python train.py --dataset="capsule endoscopy frames (Kvasir-Capsule)" --conditioning="class" --objective="v" --num_classes=11 --fused_qkv=true --drop_path=0.05 --width=256 --init="kaiming_normal" --lr=0.0012 --beta2=0.98 --eps=1e-08 --adaptive_grad_clip=0.02 --batch_size=384 --epochs=149.1 --weight_decay=0.4
Rows from block 5 of a small class-conditioned image diffusion model, named by matrix and row number. Rows with one number belong to one neuron. Each number is 128 + 24 x the weight over its row's rms, rounded and kept within 0 to 255. All counts start at 0. Numbers have three digits each.
After each neuron's rows are labels from the 100 images, of 14848 (inputs lightly noised), where the neuron reaches its highest value: "colour at peak" is the nearest of a few named colours to the mean colour under the peak; "responds to" is what is common among them. Only what is clearly more common there than usual is listed. The data: capsule endoscopy frames (Kvasir-Capsule). In brackets: how many of the 100.
# fc1: MLP up (model.blocks.5.mlp.fc1.weight, 1024x256), inputs 128-255
# fc2: MLP down (model.blocks.5.mlp.fc2.weight, 256x1024, transposed), outputs 128-255

fc1.32:118092096071108125115141118113134103163139100103093131110105118079125100103121141178140139114128143091130095137100154150123137107156112160134115133152137109135136071113138132114115101091140135139124127136111093115146135124124126144109139127095141133135104134122128116118127104175150126116153097101117111111157144159133151115111111117138167137185168120142107148175109092134110121109143
fc2.32:165143125120107123152168072132144135125166128132094165128065108088176107121115081138153162067121111128111149139159080160078134193105112115155104136129129114124097176146140131109087167138138129117121114127084144120121129105149167152141140136123140136116134164148156095118139118124117137133135097166109084109119141124109091092136119164090123129120114103164109130116160142161162120180198
colour at peak: grey (43)
responds to: finding: pylorus (28)

fc1.520:110110110124117121149117111132159121152135121139101129112142140138178133114127118098152113143121140045141155097137123136177174156146163130118121122125146128158150146100134131130121077151147155107109153105125152161180155121093143106086118163141075130075145151161131141142117106122063109109123128136140113136094094149164100153095140101121154094098129118171063122157127129085072127113118
fc2.520:091164085140111121163133138132138095131109142093121120080213148132136132113147134102158108136110136050109143110153155122123150126171128133131140103163152176159151148079083151138150122113144123121127099115118160124148162093150119094149177117126128147109104105162132181170113086165093175135120110122148120126135089111143109093171112128133148100144153131137100136117125115188110164077134
colour at peak: grey (56)
responds to: finding: pylorus (30)

fc1.494:121093109108113092125116098135090103145140113138122109128053125135166111111084123165167079113159163106206064132136161135127123185119111128139092171123156158111069094113142170113133117088113158140124151133125099116113110142155097147107118071085127151118123136082165129097110135130121113124107120119115102118133146104123111114165096106131096148108134107125092097140117094135106166125117
fc2.494:142132159135155125086135139120154114122098157133146121125116161103169132155122129124119143097109150146110111127132108126146134145132132121196079126137081144095100130086058116123099174095094118120124157153132139153158160130131115153134080159109124104095142133166138156134109133111143102145081168114148065149115149191178141120089136094133100139095139140152114130147120138127089108152161
colour at peak: pink (40); yellow (34)
responds to: finding: foreign body (50)

fc1.329:160158139171146129168138162144141160132144141144134130156156188145127110121144097149115146098140114133141115124112122116149122122141156153095131149177150175148164125107102126100145088163134123112116101089133119111123132131131128115143124094103122126104144118143095093112091118089110099128124126164134122106117093075110101128169098101139079101080070104137118119102138133091092160108110
fc2.329:128097155145128121109164141124139155149113089100137174129155104152137111109117106109114160140107134087184139123120123131146114133116178142104103111125139124119134148165070162113161151151128123102130112063078082133125138097095123113162146128127152116134114090163143166122136146102117099123089144130122090117115086113151131104113112152134154166140155139105107123139114167191167112153122
colour at peak: black (40)
responds to: finding: reduced mucosal view (29)

fc1.664:148168164160182131127117106139124088073118091138106123145122172107107102115125147157157143103154103140116087120135094102124093100127118142152115138126145090115130064154145111121140115116111163045078106121138132156135161139115135147123097142121123114110131105108117098077110122147134107144133150101086155157122179131107096121152114117113129111139107133098132113132123136113120082085106
fc2.664:113125128145108113141168113127085129160147116102131154082135087121130149108100116152128083173128124124111180101098155135132110133148131105094106118140136175158148151094114170165132100219129119081113096094145113100103122132127129116126152146147154148123082125107164108148088163106105150093120128149149128109138108140141124102158140134129137163105126104142101124129159121141134133168148
colour at peak: grey (25)
responds to: finding: pylorus (27)

fc1.304:125126124137144163140156080135103128117087109189093108131142124176157105145108121127137079161121145129114140168133157161143140177114118106134114129111143132116091125147120115085116122131115165134090107147120157112101136094130098126120126105147115101126102121120217143143127091115127117126100122128133118101141115125135101130141160105163099145113102097108105115190116106176141154104133
fc2.304:125160098114121089152159128144123130107139122121109108129168142160168126128111129113134128098060098124098122134138102145176141099094136125127177128104125130060109134109123156099115134143118137157125138147109155137116164117123161124145145172120089152126138100145153161134138148162128182143162158137173077091132117136120124119184173136141155118094095093113159134125168132123098130126100
colour at peak: grey (29)
responds to: finding: foreign body (42)

fc1.210:107125144100149165118114105095152129167116082119141147121124172150148110102143119145134143129130122138129150114195122140144113164131087114126158121138141115128168098096146146136116148109149089114149105139108126115102133149102115134145160120093154103155131102134142137118098157114073100141138117120124110137145154154187108133115155071151100153168080100167079145197121119119110153111111
fc2.210:125130114115102180123076126138079118127108139128161143165125147147136115100126122149117146143089122128091112113135106118114121112124092171114102121144140107129145093109156068148104095108157137133126087111124129098094139124105119147144183058097093121097101135142129124135150170142101145101137093088100161136098110145140072120138174146130104119121121147128118131188100130134153147150126
colour at peak: orange (42)
responds to: finding: ileocecal valve (28)

fc1.647:135160136131111161132114124111130153131132151125166138105125130120168145160107139146126063147131129090156091136136140101096122135129151155124092199128112149136091112154163114144128130125109113100138145115150111137131142144168100114130105099092127151130113112120104117091108103158122105167094134134078130098129142091120142090115136120139126123141070144134154105131128118122108137130153
fc2.647:146130132130127153145162155098125118122165123169120108116163098187117146130142113123114116164161095072102148166119145113156136125104156157134095160071134100163125135108139172153155122128141147124118136149136113139127165116143105110129123072147145137113101087123070064142171157136118111109144110086087145095126139103110161095107135181133105156129107154091154115131150138149117164146153
colour at peak: orange (31)
responds to: finding: ileocecal valve (25)

fc1.716:131137140144089149167187165143112114142130137139108155107124107138119157131120119132119134121165099118155126151110158146165136134123129127119150143125163098123082121114149120147119122146111177114115121113129113131126130123121115122150109126143152103147107096108154144136089131117113103147112097122121141124141127168144153052134146133174083126152142103130113113162139103140096197112159
fc2.716:149126162141142154113149147125118131135148115151152167119129113150164113157100090110106142119123092139173149162126060126139122133082173166155122151091113149073091112153115149165125140098120120096115113102122128148122158136132087106162138181124128126139103121189121143095125101087158097125076133128115117100088152112121129171111148121138141116075105165148132102127135155132115185156125
colour at peak: grey (25)
responds to: finding: foreign body (28)

fc1.300:148145132166132138167173137141124157065105092119115121113121105148157138145097166116113114118120102122124111153106103117153103132128112183140121165150136131133080134128161122117118125147134113101101141113121118108143151115119083126147135132125130136068072106112168128126156076134157133120129073127154116126148126123143137099131116134210145155174137089096151154147132061132160150108113
fc2.300:163100194164158149078113145133109157148153142141127143141126134124141105155163157130094184092171094170117140131156152131123124132102116139114121153109105140124093115146146136102130120119146140124126188191128132172157129156164122150126130109115131100147169136141103105106126134095148081136144146133147136128138172125134124118054095114119119111170122128104163101111113163103128152117114
colour at peak: grey (26)
responds to: finding: pylorus (25)

fc1.763:109133145104158091110129114150137132140109090141164119129078122091101091143129161155157104143158145165118129129133129105142072076148064106162131115103118096125104113132132105143129145145133103106130126139128145122133154136138106132101118121092149101093147059096105082122111106109117092120112118129100150182121200166150102131180141157142139113129129107114129120122104130163095108150082
fc2.763:111105132089114122119087107114118118129074111145098123127096106120119096108067122130160135121121122105092122126106159092130137134086138172102090156161106103122104120146154195163117119094155158116112091090149147135109121138112162151151149120129120122111123135111128107113081099101127095151127156082174138124151110125142145171125114157190129157130077150133147106123171144101135148109128
colour at peak: orange (40)
responds to: finding: ileocecal valve (57)

fc1.387:102094087101079099128109107067058104129084124099118125087094099092140123122151155134147117128129168114157133147168153127128080172122117124100112126121139132065096131114136147119144126122156169141130153153152131141160121131128071143122132119137134139143084124104173155148144134167132158124123121123122130157143139148130137092153145154200123147152153089152116159172128056149142123112142
fc2.387:062090097094123114128163120151121141128087117083128187117131139112135113130124100128107092105082134106129133107132127099142101122117151173117152139135175127082114109161126068148109094132156137115122135143105124106136175112112098127098136128098172126120100132106135162153123129126130118111087095138152117135086125158145146123108174153166125124156149113176089122137148089154121143145157
colour at peak: yellow (48); pink (37)
responds to: finding: foreign body (26)

fc1.112:100115104117132117133119122135133139149128119143127144084182114165133141083224116120104088104067105111137129123145142139130118094126158125102170103114110136143179128136145125117138114153130144140141155105127084102126108131129129090108113163114106105138112144099140132116125140146118110139106117125098132120140099116128155119112113143140138106107142143167143126147118115116105132098143
fc2.112:102163129143125189163102113066088119137139132152115135135127090138097166133136180090113121097180097132098152159150141111153124148119111120135143123163128122123110150097176160134149141120126115126122093115116138144130145140106117151176144049151134108107127105139117124146117143142140127142121115157083137114120132183090146138158174138148112113132112133111156116140142115112136182098123
colour at peak: orange (66)
responds to: finding: reduced mucosal view (54)

fc1.315:141151138169130145157125135148116174147108135134138139117117126146164095152105117138080084140130136105134114131150142090114113147113106156149131129150141151124071129140138076149113062123184117083132139140133123109131158169139100147109131107116162159104099092122150120083122147156110133131117123155147154148100153133158110135114140130155119124134138105104107148104138109118157172115120
fc2.315:140138127124135075139113164118123100137135163148130073099160134126095117161129106168116132105098117158148148157119149176131127116112128114108123120130172150140119134107123114099134137122133141135124140166080141123137115125147122149098119170142108129154138134108130120164141138146074151159135124136132125131085163122136093108143145118121168163125120142143150135129096129117093150099122
colour at peak: black (27)
responds to: finding: blood fresh (63)

fc1.223:121147119162136133115123100141136142089133132120137111108102133137144150060130136120122108102071163086130121111109145113115140101139109106079111145139133170140141126074133129138115138161129139088115139115140141096118127120138135135087089119075090127078122109097158077141153089143106159124106104109124141097123089090123137138134079097131164159098094128155132135148130107154115114134126
fc2.223:108094139113121103081130144189105146132147112181106147144142149112094074141142086129121149139116104141114086078116118073129118115137118164095136132127130081107139176124127104144134124158126131120138141132097130117150146119114176125116102113133190118133122101126098121131133128120142071091129098118125177127147141136127130151064104111140135133130110120166145150135147108111148113129139
colour at peak: grey (49)
responds to: finding: reduced mucosal view (69); finding: ileocecal valve (26)

fc1.76:110165122133110105134185108114170098140155106120113117121136110094122113127165157112147116119138128131143105108117125104069128164126149113141122162130132173073100146096148129135122096159184109131134154124137105122123107124129148150121141153121187134190148141194160101135114131154107132152156116136153136149186097160170108124097139121112126090103102101094111133139121133058123145179130
fc2.76:120113109159139118146201143132140140128093146139123115152201134090131153122125119100144134131112110111133128150128127139127124154174133137105147164127093150139174135136159128129122159124088143147173151128146104090099120079116157133104140140124135193181151112203149083117133141126136151156125127129111125132142150144119105130129153118112093119129125141088124126139101086120114120146112
colour at peak: grey (28)
responds to: finding: ileocecal valve (32)

fc1.696:139146159142126113130114128091114126103096134136143144144136180111139150130141129159158145098164126162138094134146089100132094098119164128096128136150147078101130128148102124139141106123097115112131129136140127150156132127121117119090128160077153123139128128108108126090110163129113106159158163158074127125132198105130138115170121096111116103159137121104133123090122128096137085063134
fc2.696:132108144134143123103134119096130123135145106127095163118121104130153107098138122124125143137106109107092121111128130138097148122127117124134119141132118122146132131162111118148092163157145127107115117080113138141125119159104117160145161140117115153116109100126129105105129108088158114132140161075206145124155098143114133181150137180114115121091167138177100092180155139066130139122147
colour at peak: orange (72)
responds to: finding: ileocecal valve (29)

fc1.728:131124123100176094109137122150151123143118132132171111094103128118125128133143149161162136151167153157127145139138120099135090100129100103143148126138105108115122143132090106102131131110116100126142123144111134117126130121136069118101133107148121123144104095114115120117095134150140099133091112181110146090110221123138107105171145109140111094125069127116090154107151122147122118107097
fc2.728:088100136072131104106091109144132148121131105150101113134147121155132116109093132161165184116091129102096119087116117120131136133113150144100090157155130108135166086142139167115148118109149143142145122106121106132124124119067136122159143108158106140102146152129116105121129103133153108118092137084131154156137133171111113110117132157155101156151089129162141120119151145112138139119135
colour at peak: pink (28)
responds to: finding: ileocecal valve (27)

fc1.700:114149135137161134112097124134139161104137183124148087135131123129143124084124096118098156104079102137106136127117087113123133103139142136100161080148073146108136155148160121084123106163162134114127116131129146105136140141109127101178169166136127110143124128139126091112172120143121133123107102112117157096120159141129130137060128156152165112139142150132155144172134103147121163142143
fc2.700:077118107110110137145105131139156118086096167131120105126098129105153101138121108131120125183082130141104088127123109123140119100120169138163118121159116119095095135094134085121143162112098117142126121150105135116129158108099130163124147119108140115096106095154118150131136124184101135134117108179124082135130131148152121130114181141150105141087187152158139154138160114097090133155147
colour at peak: black (55)
responds to: finding: ileocecal valve (37)

fc1.499:092088114106118094132146150130134164159133113148137112124136125175134162098210112133126109124104146127144142148132144166133089101102114082113132111074140123167162118089102124165154119204117133145153134118109040073099084121085128091087151100133121138153082124081144122138126155140127151122136095158122153142174134139146153114115125108145136159121138132118114131159118103115144128137134
fc2.499:142140123138147143133130122123065148148105141123160131090147125175138156157146107088077071131175131119142140153134101137143143112107125116141145081101110118133087148057118141163121108154132095151153150170166125147125128151108139092109105121139122110132137139147151145130089164136169111155117121125162071118142132152177156119112131089167131117122094145114139131101135149124124134107102
colour at peak: orange (64)
responds to: finding: ileocecal valve (64)

fc1.621:125124103111106154132118132141127104140133150119125113064098127151143142120098148116129156143121096125127137116156134138146081092138124146097130083115143130098122138146141128114141146127112146161148122125128111147124106087169120112131123167105121079123129112166106126131115137123142114126127130113090160119130064137120111094164114123128098107113110140126143084091115125121104124100137
fc2.621:129127130131119093116108124081086124103179127136155108115128165098156146137121094114095132122118117125185144148175130173107129143137107091152115134124154118105141127134133125140134148152146096162125131140127135130146148146121145091134133140090113135167145105157134146115138100115169123136144119100155074148123116074144109148099147111089155182117081160116168126104083125124161164131090
colour at peak: orange (60)
responds to: finding: ileocecal valve (42)

fc1.707:128134132126116159129132117165105109127109104112154092136054140137142123119147127122179134133154131132131103089124133076138058123107096128103113104103125138067113152147153122131150150105121180137138115139116138151117138081106114127126129180117106127137129120172130143120097123184134122145132147139121126135178094117146151135136135103137147107165116150133112146137156123128109117068091
fc2.707:159101170115112129074115094124083119110098071135113146121117156105127124085131100113110157180107137124136137107145134132125107151152079116147136138112138101121142153139108116159096143162128116117095107082095112135119146118096133125104140131122143153131110139148123149119162155117104092135151161111126118145109074090123101126094151131079125171111106118108101117166112157138138107124137
colour at peak: orange (37)
responds to: finding: ileocecal valve (25)

fc1.452:101110113112083100105096123123108116157110111136133146120166124116136131128184142178139124122132121087144137107152146060119114121128125120119130118100112110114158121131145144163196108133137128126160195117133076140143108152117109106098106100129138126175110110092111141139101153161122177119143155115121179132154124125117096116125106131145118143119146107142118143117131094130146114102143
fc2.452:138124104147105180143158135108168118128111091141152102146125082160144163090116121108127083120112136106114114101129097138137125101092134146139106141152120131124092130065146122127137171139102106107096091084157127128104139107156118100135122107159101117107096079121167147144106080122163100139107109140126098128117083140152135104133144158147168120117110120113159124136142130163124099144135
colour at peak: orange (65)
responds to: finding: ileocecal valve (78)

fc1.368:139121144138100134136118116089129129109114117145167138095135156112143140147146150125151094107130155157141128174146117176094043175117144117138116139112137149107105127149125121109137107112144139152123140145131126134141101122143075117101098122096127158138123164110139158126112142141104118176131168147093153123116131093121123094168162084160082119121111127130111144133117118108126125069128
fc2.368:126156094139123125161127125155114127125149138086085105166122151193129130115129116115147154145109114123124101087135153139127159070093111128147105165145122166133135117090122114105136127174118120136129110099149157119097158127100160127160118129172130148091111045143135122149084135139150171114163125120137127084132111144103107150171109208107134128127165123093139131158168134146134129120100
colour at peak: orange (71); yellow (28)
responds to: finding: ileocecal valve (31)

fc1.547:121081147095104107097109091126121129121135094148146130108143132128138104095187166132154104087109118165134155144094127149104028151131123098082101151095108133132121100110136147138129126152120130155129147134126107122115066135129119113091110143115124154144115156087142114108100121135083127170093158130103121079163130076129133114174114117125140105126109142145114135140118123138119124079161
fc2.547:119137141132155139120157114108089131142151141141139125152129140158113140171165139092129157147171138154070100101137141123085134132094105133164156164134109153142135091131155103137061102158112056119145160167130164145159129159133113090127113107146115130120138053123143116133081120121127105155162126133171107108123163168154095130091131107158121118132126126150120120166137141169102080131111
colour at peak: orange (90)
responds to: finding: ileocecal valve (50)

fc1.419:124122086130126111098094100145082110127118116149127129127130112126149120123135148148151054119127150080202102112135158139124132147152122106120092138106125120121125098111172154106124127134117144116130155116151092111119118145104116138075091103119107123117115130090166128101123136130104151131098134061090120128126110111116074109118058126127105149088116105131104103152102105145138105118148
fc2.419:147128152160133125118099148131105138124132132131200135132156136117117140131141120114090147078118139165107158124142117133181131138153140171078131097124077115092109135126123126138162110105098131112119126109112127140115101104118135133136124125170142114139139145133105125120101104116149116145090140166109145152146121165116158133134120094132136081091112112165149143108128137107129122141112
colour at peak: grey (53)
responds to: finding: blood fresh (62)