Rows from block 7 of a small class-conditioned image diffusion model, named by matrix and row number. Rows with one number belong to one neuron. Each number is 128 + 24 x the weight over its row's rms, rounded and kept within 0 to 255. All counts start at 0. Numbers have three digits each. After the name is the row's rms in percent of the matrix's.
After each neuron's rows are labels from the 100 images, of 14848 (inputs lightly noised), where the neuron reaches its highest value: "top examples" is what is common among them. Only what is clearly more common there than usual is listed. The data: capsule endoscopy frames (Kvasir-Capsule).
# fc1: MLP up (model.blocks.7.mlp.fc1.weight, 1024x256), inputs 172-255
# fc2: MLP down (model.blocks.7.mlp.fc2.weight, 256x1024, transposed), outputs 172-255

fc1.629 101:111115119144094117141154121131110104089121102132116127129129122121138193097157110115138084138150105111107121120136133139128107148162131072148152130123156101123155144070110165117109127112097131085170136091094131163113119127101160101086132115135090131099
fc2.629 089:128103180110181165105096096163086088147152094085160099141113153131161111132124116116138169121115117144176137130137099060109149104119100172084134113139106098134106092124153101145141132132133156182109120108106112112134168176139118162090103176181182154163
top examples: finding: ileocecal valve

fc1.418 082:153140098108126095119140118139155113104116146118174163091102118128140143116134134144099111131143160157126108152115131143123147169137113067145161115142139133160146109094104147146118142141126155111118143141140163119117095079094149085115149131128131152103
fc2.418 092:109151141138121132143141129168112119197187069123147113184130123115133136141133116128103123118145144126130138144158102137159146093147154152110184129100112130114159134144119109102148129158137155132128160114099088136116124122163121146143122154130128091115
top examples: finding: ileocecal valve

fc1.424 097:110119141168159114141114117138121166144150116120121119110167127160139123110143137150097127120169158179148114107087149143116104120141147113105141093144121127168097104136113149131070069157112071120170138112122120139085119128167155107132155120134109117130
fc2.424 098:122109133148141083143092072088105140111128114153130134131131142078123141145118149134130133140122088142138168147116106120131135128142127112090132143121134101154121134178112146121144198156130124126153155134100129160102101095109094153087134122120130114128
top examples: finding: foreign body

fc1.573 108:145080126168157116139159125120087110140139122151134196132156158129126146142154112142098106139125107115127148140151152181138160130116135110124182149145132085136101143098097121115099124110108137137139111158127126101141138131123136117088064154099124104122
fc2.573 103:128155113109117170109112130111111117124120134125170162106142113145099139138122126113147095147098132115099113131155111120116121143111160104147108123095125135114143078105120126119142105153148108157114128109154087084143124151158116076158079155088075115104
top examples: finding: foreign body

fc1.529 104:154139134125124168132115108178110130125163091109111121120132140136124133107108116163130151076128120170147129123131121127100131109125079113137216130130101100152146096097098114135098137117152135101129115109130142107109174162090126161158132123099112114138
fc2.529 090:085153159135102139113187121105119112134141088146138117108138094133119179158141113107136144140117108141102146150139111156121107133123139127105109150110083155121135104087129133089160171196157079129135117135110116149123113135104152115082143125103109067107
top examples: finding: blood fresh

fc1.141 008:130111135143095117134187141146123133136065108127100116127135106104135113123149141156131139175122160132101090156166120131119140105127119101177146131166149131129127148127128123150137135168114113148101135148122097114124135127109165106100161144106095123115
fc2.141 016:118122150148160104151142113114188136075129122160134141128140130090116123129143119068110129135127112109148105142130113131000136104138094088106144149146107147138155120129131058064087097121110152117092117138109142142143161104167066124149123110129147122133
top examples: finding: reduced mucosal view

fc1.81 084:142093119112114112117163113121137113170123144132143152116147145106130151149143119127094129092167109112110147141123101133144149131155110150145089140086147105118113148098134156136114175109140164062133142127115155116117091121066117118151139076084155168143
fc2.81 076:170132140142153089127093151115081124116115125127151140127131108189115116122176151137112138141169149117093113138150148135122136139109103123100127122116115185137118076149142127082116118133126107162151111154138127152169151154168128123107130147141107103123
top examples: finding: ileocecal valve

fc1.740 075:152134117118143076123166128158124162147119095141092135125122080120115147154116146156113137144134108135121131076135141132106082146094121124140119132134165084132144119118136154140119091135172145129123184062115148076130122086143118132118114134126171120101
fc2.740 077:098110127129137136143078138124108127148136142113141138139155154146118147135103119110149107100129119124142172131105132144145186115095077125112174148121068150125134109151126107134151111097070103136133093137093124134155148151140115137117134084144112131179
top examples: finding: reduced mucosal view

fc1.8 101:152113139124149105151135142211156146154135118100122115145156142123109127118161153135149126135105165150139125106062114126154126118140064142140174121167169133114122081111153118147069130172155142113157127110098127116071141146119174159103144087151143185135
fc2.8 169:128125122185113149166087120141090125123126124162165164154152108180136157115111119128118128105167111187140165150127146142117129128096146081122105066088119114149133105122099148136158093117096134142131154140163149126168087124168108100156110157092110114135
top examples: finding: reduced mucosal view

fc1.254 094:152104130138152087120143114136131176183131081148102145129155129150100100167130168147089148097109157143106148159131137138128109167183090152121146117146112117155073141133099125140124100127098135157138118136118155107125115090194137050164119129140098107133
fc2.254 085:101152076163147139133142119119149123155135120173157142116128133116121177119137137113105114141117141075114114146132123130157140142122174090123124149114127168122145104087113123069118142149116173135139110120159104116153118124137120104104115130095116136094
top examples: finding: foreign body

fc1.297 100:153127138148154129148118138146140137170130136128139155135130157146162129111111211139130113107116147164118097124081134141094120151101121126116165090139144136181141069098161088145123137127121112097128130117118132075085161149130157142161105109147146118137
fc2.297 137:124146155119146114143093149100133112113136119158164165151140124094126092117101118135139123141148142116128114110168126128128073101140156112151158115139113063115124121160119118099165139136101150104105148096092086100142171148138148128127148112157098112071
top examples: finding: pylorus

fc1.148 076:152128113170173059159131057145115145151112122136101150132130127131113137100141105124113165106124155127097131094086138142127102113130114125110144153088129114136126171154129120103142081154120121125153151114168146090125142109118121074127125117174123131135
fc2.148 092:122094174125107170115127200130126135145122153100123119134109138160161138134078131123136116121128114174160152124132119131123177124119080122155154087144199162144131080146142140183106163107092109124119135134108116132116122130122160151163107145092107106128
top examples: finding: reduced mucosal view

fc1.606 093:143115130157179083091170053136109124153128127127164127117184127126165130121163108114146119128140165130097145107090115151139103123135130105166160121140116130149130142137118146132152082112134129139135134110146135106125087093138151120094125107130101134080
fc2.606 096:106141140121088155141164165125169162119130161143121091150114117132113130117111140106115100159124135101110147168143129115102112132160140149110101109081148112111147131109162128114151117137134110142142168131108140123157117111148125087140136101091135111120
top examples: finding: reduced mucosal view

fc1.127 112:140154120113090130140101123150104106128110143124143134142155133146120096128119152083174158132108115137127158088071164144140113128174120111166126197132111147175146160087082149195161090128148113138146117130158116146112138145057133109125118131115118143098
fc2.127 116:167133086125150091133119117137144080150140075102119104117065111132122093130131171140103163150109137111126135134140128169129100150121146141110095160111123075135148141112128132138157115130115150121110091129116141126079131132116145099108161151149113104115
top examples: finding: blood fresh

fc1.49 108:145110123106104144114184126132128149166137139088161179129128143163084131116099126110145093168131105131119128081146100137131138120157101131135144122124113124149139089120145148194136105145132146137148123142124131108080140152131184135158101160113095176097
fc2.49 104:094141086110082148094117126109137121128139102118163136163143125074117111128105084121144110140120118121134161102171127156102092114142142106127153148129174089121156138117146153166101140110131136153103137152135113137101138177140094145161131137129137102127
top examples: finding: ileocecal valve; finding: blood fresh

fc1.495 131:118120115139118114101136096157116116162152147085108132140177154162134128120112144151156124117155168193140159140082134153119140121142094144107153084145134127156133111139148135165128157121141131155121172163150090097149171128085139076142132109128168156128
fc2.495 156:116139125133136134154151161124107156104097110168170121116112097108121163123182113087104112109117120152110119145149139116124081159153139086137129165107145133151110095111115162109108091117089119119142117133142161164089098154175128155124117174141088092104
top examples: finding: pylorus

fc1.678 086:129110124185114082084087133137126129134143131130125131143144122150130155081178099148150133138154190149132105108122124125138130095134135110079145023130125139130110118131128170102082151124099169125130178077128121117134134114175122162127167115131164159119
fc2.678 101:144104093112095112142177148118109151132109078113109137119120137115147143172114159112130133121112133086101184158101146146137158162092157152138120151091120118149128131115127145209149132134148116133139063163114140163112110070094142109096140132128113089110
top examples: finding: reduced mucosal view

fc1.198 104:175092129152104140153126140169166131184164154118077121133157138150142099185099130149127129136148093201144160141123145145140117120141090142145145105127130098135115134115144145141103133126114140135143129163092140150112146131103162135137125136139111156113
fc2.198 116:122138166153112136137126162119139109145149136147147102161120134153125104163091126125119161098136098131193145109119139136138145113099139123105101137084128101144125162156126132151185114147110137102151151148111124127153133119137139139130155162127139127129
top examples: finding: pylorus

fc1.112 130:106090149112156135147137150124104126139167102113130141098116154161128119146142111125139161158114103161103169162125139190108152133114138077119124117145116076137119170126134123180112138114127172089168147128158131091147130114162136126140138158138114157142
fc2.112 135:147176141107122140119097076144142144115122177104171127139157104110127129091118140101111120095161147128156132115134135127117113137139142129095133130166135138095178032056110117107151146095141142087133127139163145100085122132094110115126154110071147122156
top examples: finding: reduced mucosal view

fc1.120 107:138119144129148094146111109156106131151139134119145176117165187138146118139119131133143106139164143136117147136139097150117125111118075153104187118087152141184133070083127117132112081142094144156173173148130162138104129153153116172137109133125161126124
fc2.120 096:134090121126155107110132139137134127138124125113151103136165153164101113097127121130127104137128120125128114131155114103134133112095116167115154102121105126128111129158163117078104137142103136148135150112101134145148143135191123128166135122113183129133
top examples: finding: blood fresh

fc1.443 109:151122131123136133144129142160143169145142142084170126138158113148140115158145088090137107102141151172151158155107138144117145089167103138136124113123157130162110113123160115121109161096164135107141088122119095172124089162125106089181113099123095153148
fc2.443 146:140108098112136139132206163108122141146129127120122131107136143171174115149157134110123143074111156095147183119138140153132169144118169132117061119149141161152079152138132133081094179117157157113130090147151139146136066099134106121121116148120145161146
top examples: finding: pylorus

fc1.375 076:095143170131132127123115103135103157109123121141128100113130088124134099076125115203123160128170161113134136105102127140143126119130116145086144112130135100111139127123120130122113128159146108104149132109158146159093110156160111145113125100131148133100
fc2.375 098:098093097171132115142122118132082103148145105126145159125116187126132144136153132130135117144117119147143138149115139135111129105127109120163137150115128139142131125141102133114110114183118132150127115127102108090160156132141156116129130131099141115135
top examples: finding: reduced mucosal view

fc1.151 099:141118123135123138117142141144119107163092112124079139124125113139133070140078151121148119109102123156195136125142117127130158153160095148110147090171112122142108107116126144171107143127155167178155114110137142144131119123139135123148152137093098102139
fc2.151 082:140104092146117135142153184114156149122132132111125093153126132141125151109111118128157157125107147129082159103135119129155144127113156130119079080136134120108156124130146137135087176101116119086134145149119113175140113116150123117158144107101140130129
top examples: finding: blood fresh

fc1.679 112:095152139127142105122147152133100184155136132147099135129174110131095148087123129134134174078153111131124131143097178133172131131136098106093158144146211099115117121157129121145065125135134121101164146110100119091123127073132174151094121112152161132157
fc2.679 142:134147168092130132102150149125143119133133131114134106134117126120133101107150120160124133124150127116125069131121140095141123106154073186149118122106153101064089138154177082125112160130114135091163132134101157106161148136085154106157096088137119153127
top examples: finding: reduced mucosal view

fc1.396 119:112077102138126104102150097121128122169129126109150120160124107138114170080105132168105116138140112124148143142118117165150151138126094081147145127133150138118126159121126154127094162161169153139111127123162131155135162115074142148078151102129139159107
fc2.396 112:108141084091113157099156137148129132110120142124146130201125144128094123112125128071128139115120083146132130144150095157111151117114119113115154162110160138141142147147093128149123159107207124164107192146144078181132157144085117155109129144115149123129
top examples: finding: reduced mucosal view

fc1.359 083:116115087156164090123151136076117201112133135159131147130148102124124108096150143136125145108131180145172121093135115153137132155146123117147107095160110094108095149144105111093106130139075134148140114126121111148164169137152129137091129159091116142112
fc2.359 092:146129195145077121121123110164097114148110087123126122123148158142135131120129123103139137131118081170110104142111119123164170111110151130120156133093151092131120105099160137138131117140154134135159162110102146106088091095153138138143107140144145108140
top examples: finding: reduced mucosal view

fc1.226 100:117113124179127104128124104117140113151114106141141121110149138182143123107122123116142151110205105142128115178101099174127118122164135090137108107115177110149106132096150174119146141124152147127155145114153148134062079134097136121098101119123164141136
fc2.226 105:122149135061120114093162131123144130097120115151141147151109120137130085081193112097093160118155139096110082106157119125076132124095161166110105126061105130120129139144119104161110128102114136091113173122126129098126125139139120114133092126125151122150
top examples: finding: angiectasia

fc1.470 097:168119077127177088101104132180115153121130157111106118121148119185111111148152097113128096094137129188124117104093110131149110137151135099130136135121131135162136120128130141155123103128114118128131136129134103113148128146067148104148131168126128141124
fc2.470 110:133135155125119155110138104148140113158133145157098109149169150145089139160161127101118147117119120109062184120095131139139174129129105131086118145144114121138135149108099145156138175109125124104124149117146128099126110123149143115160158139153140124124
top examples: finding: blood fresh

fc1.691 089:117087142098140120163109123149109135145154064131142149134151102146131089112143100151092125153168109127130135158126147191121118103107125112140120121096143105129103126095095136120144132138093158132166084156115126070119121159147140145127112105108155116109
fc2.691 082:167123143132151145163128117117159115140125147094158099132045097131151136096137093127119120151124127130093142129142160124116106115156142101154131089155148130106145122147124134085150129104131123097140144134121130140162119119117137099145141125124097096134
top examples: finding: foreign body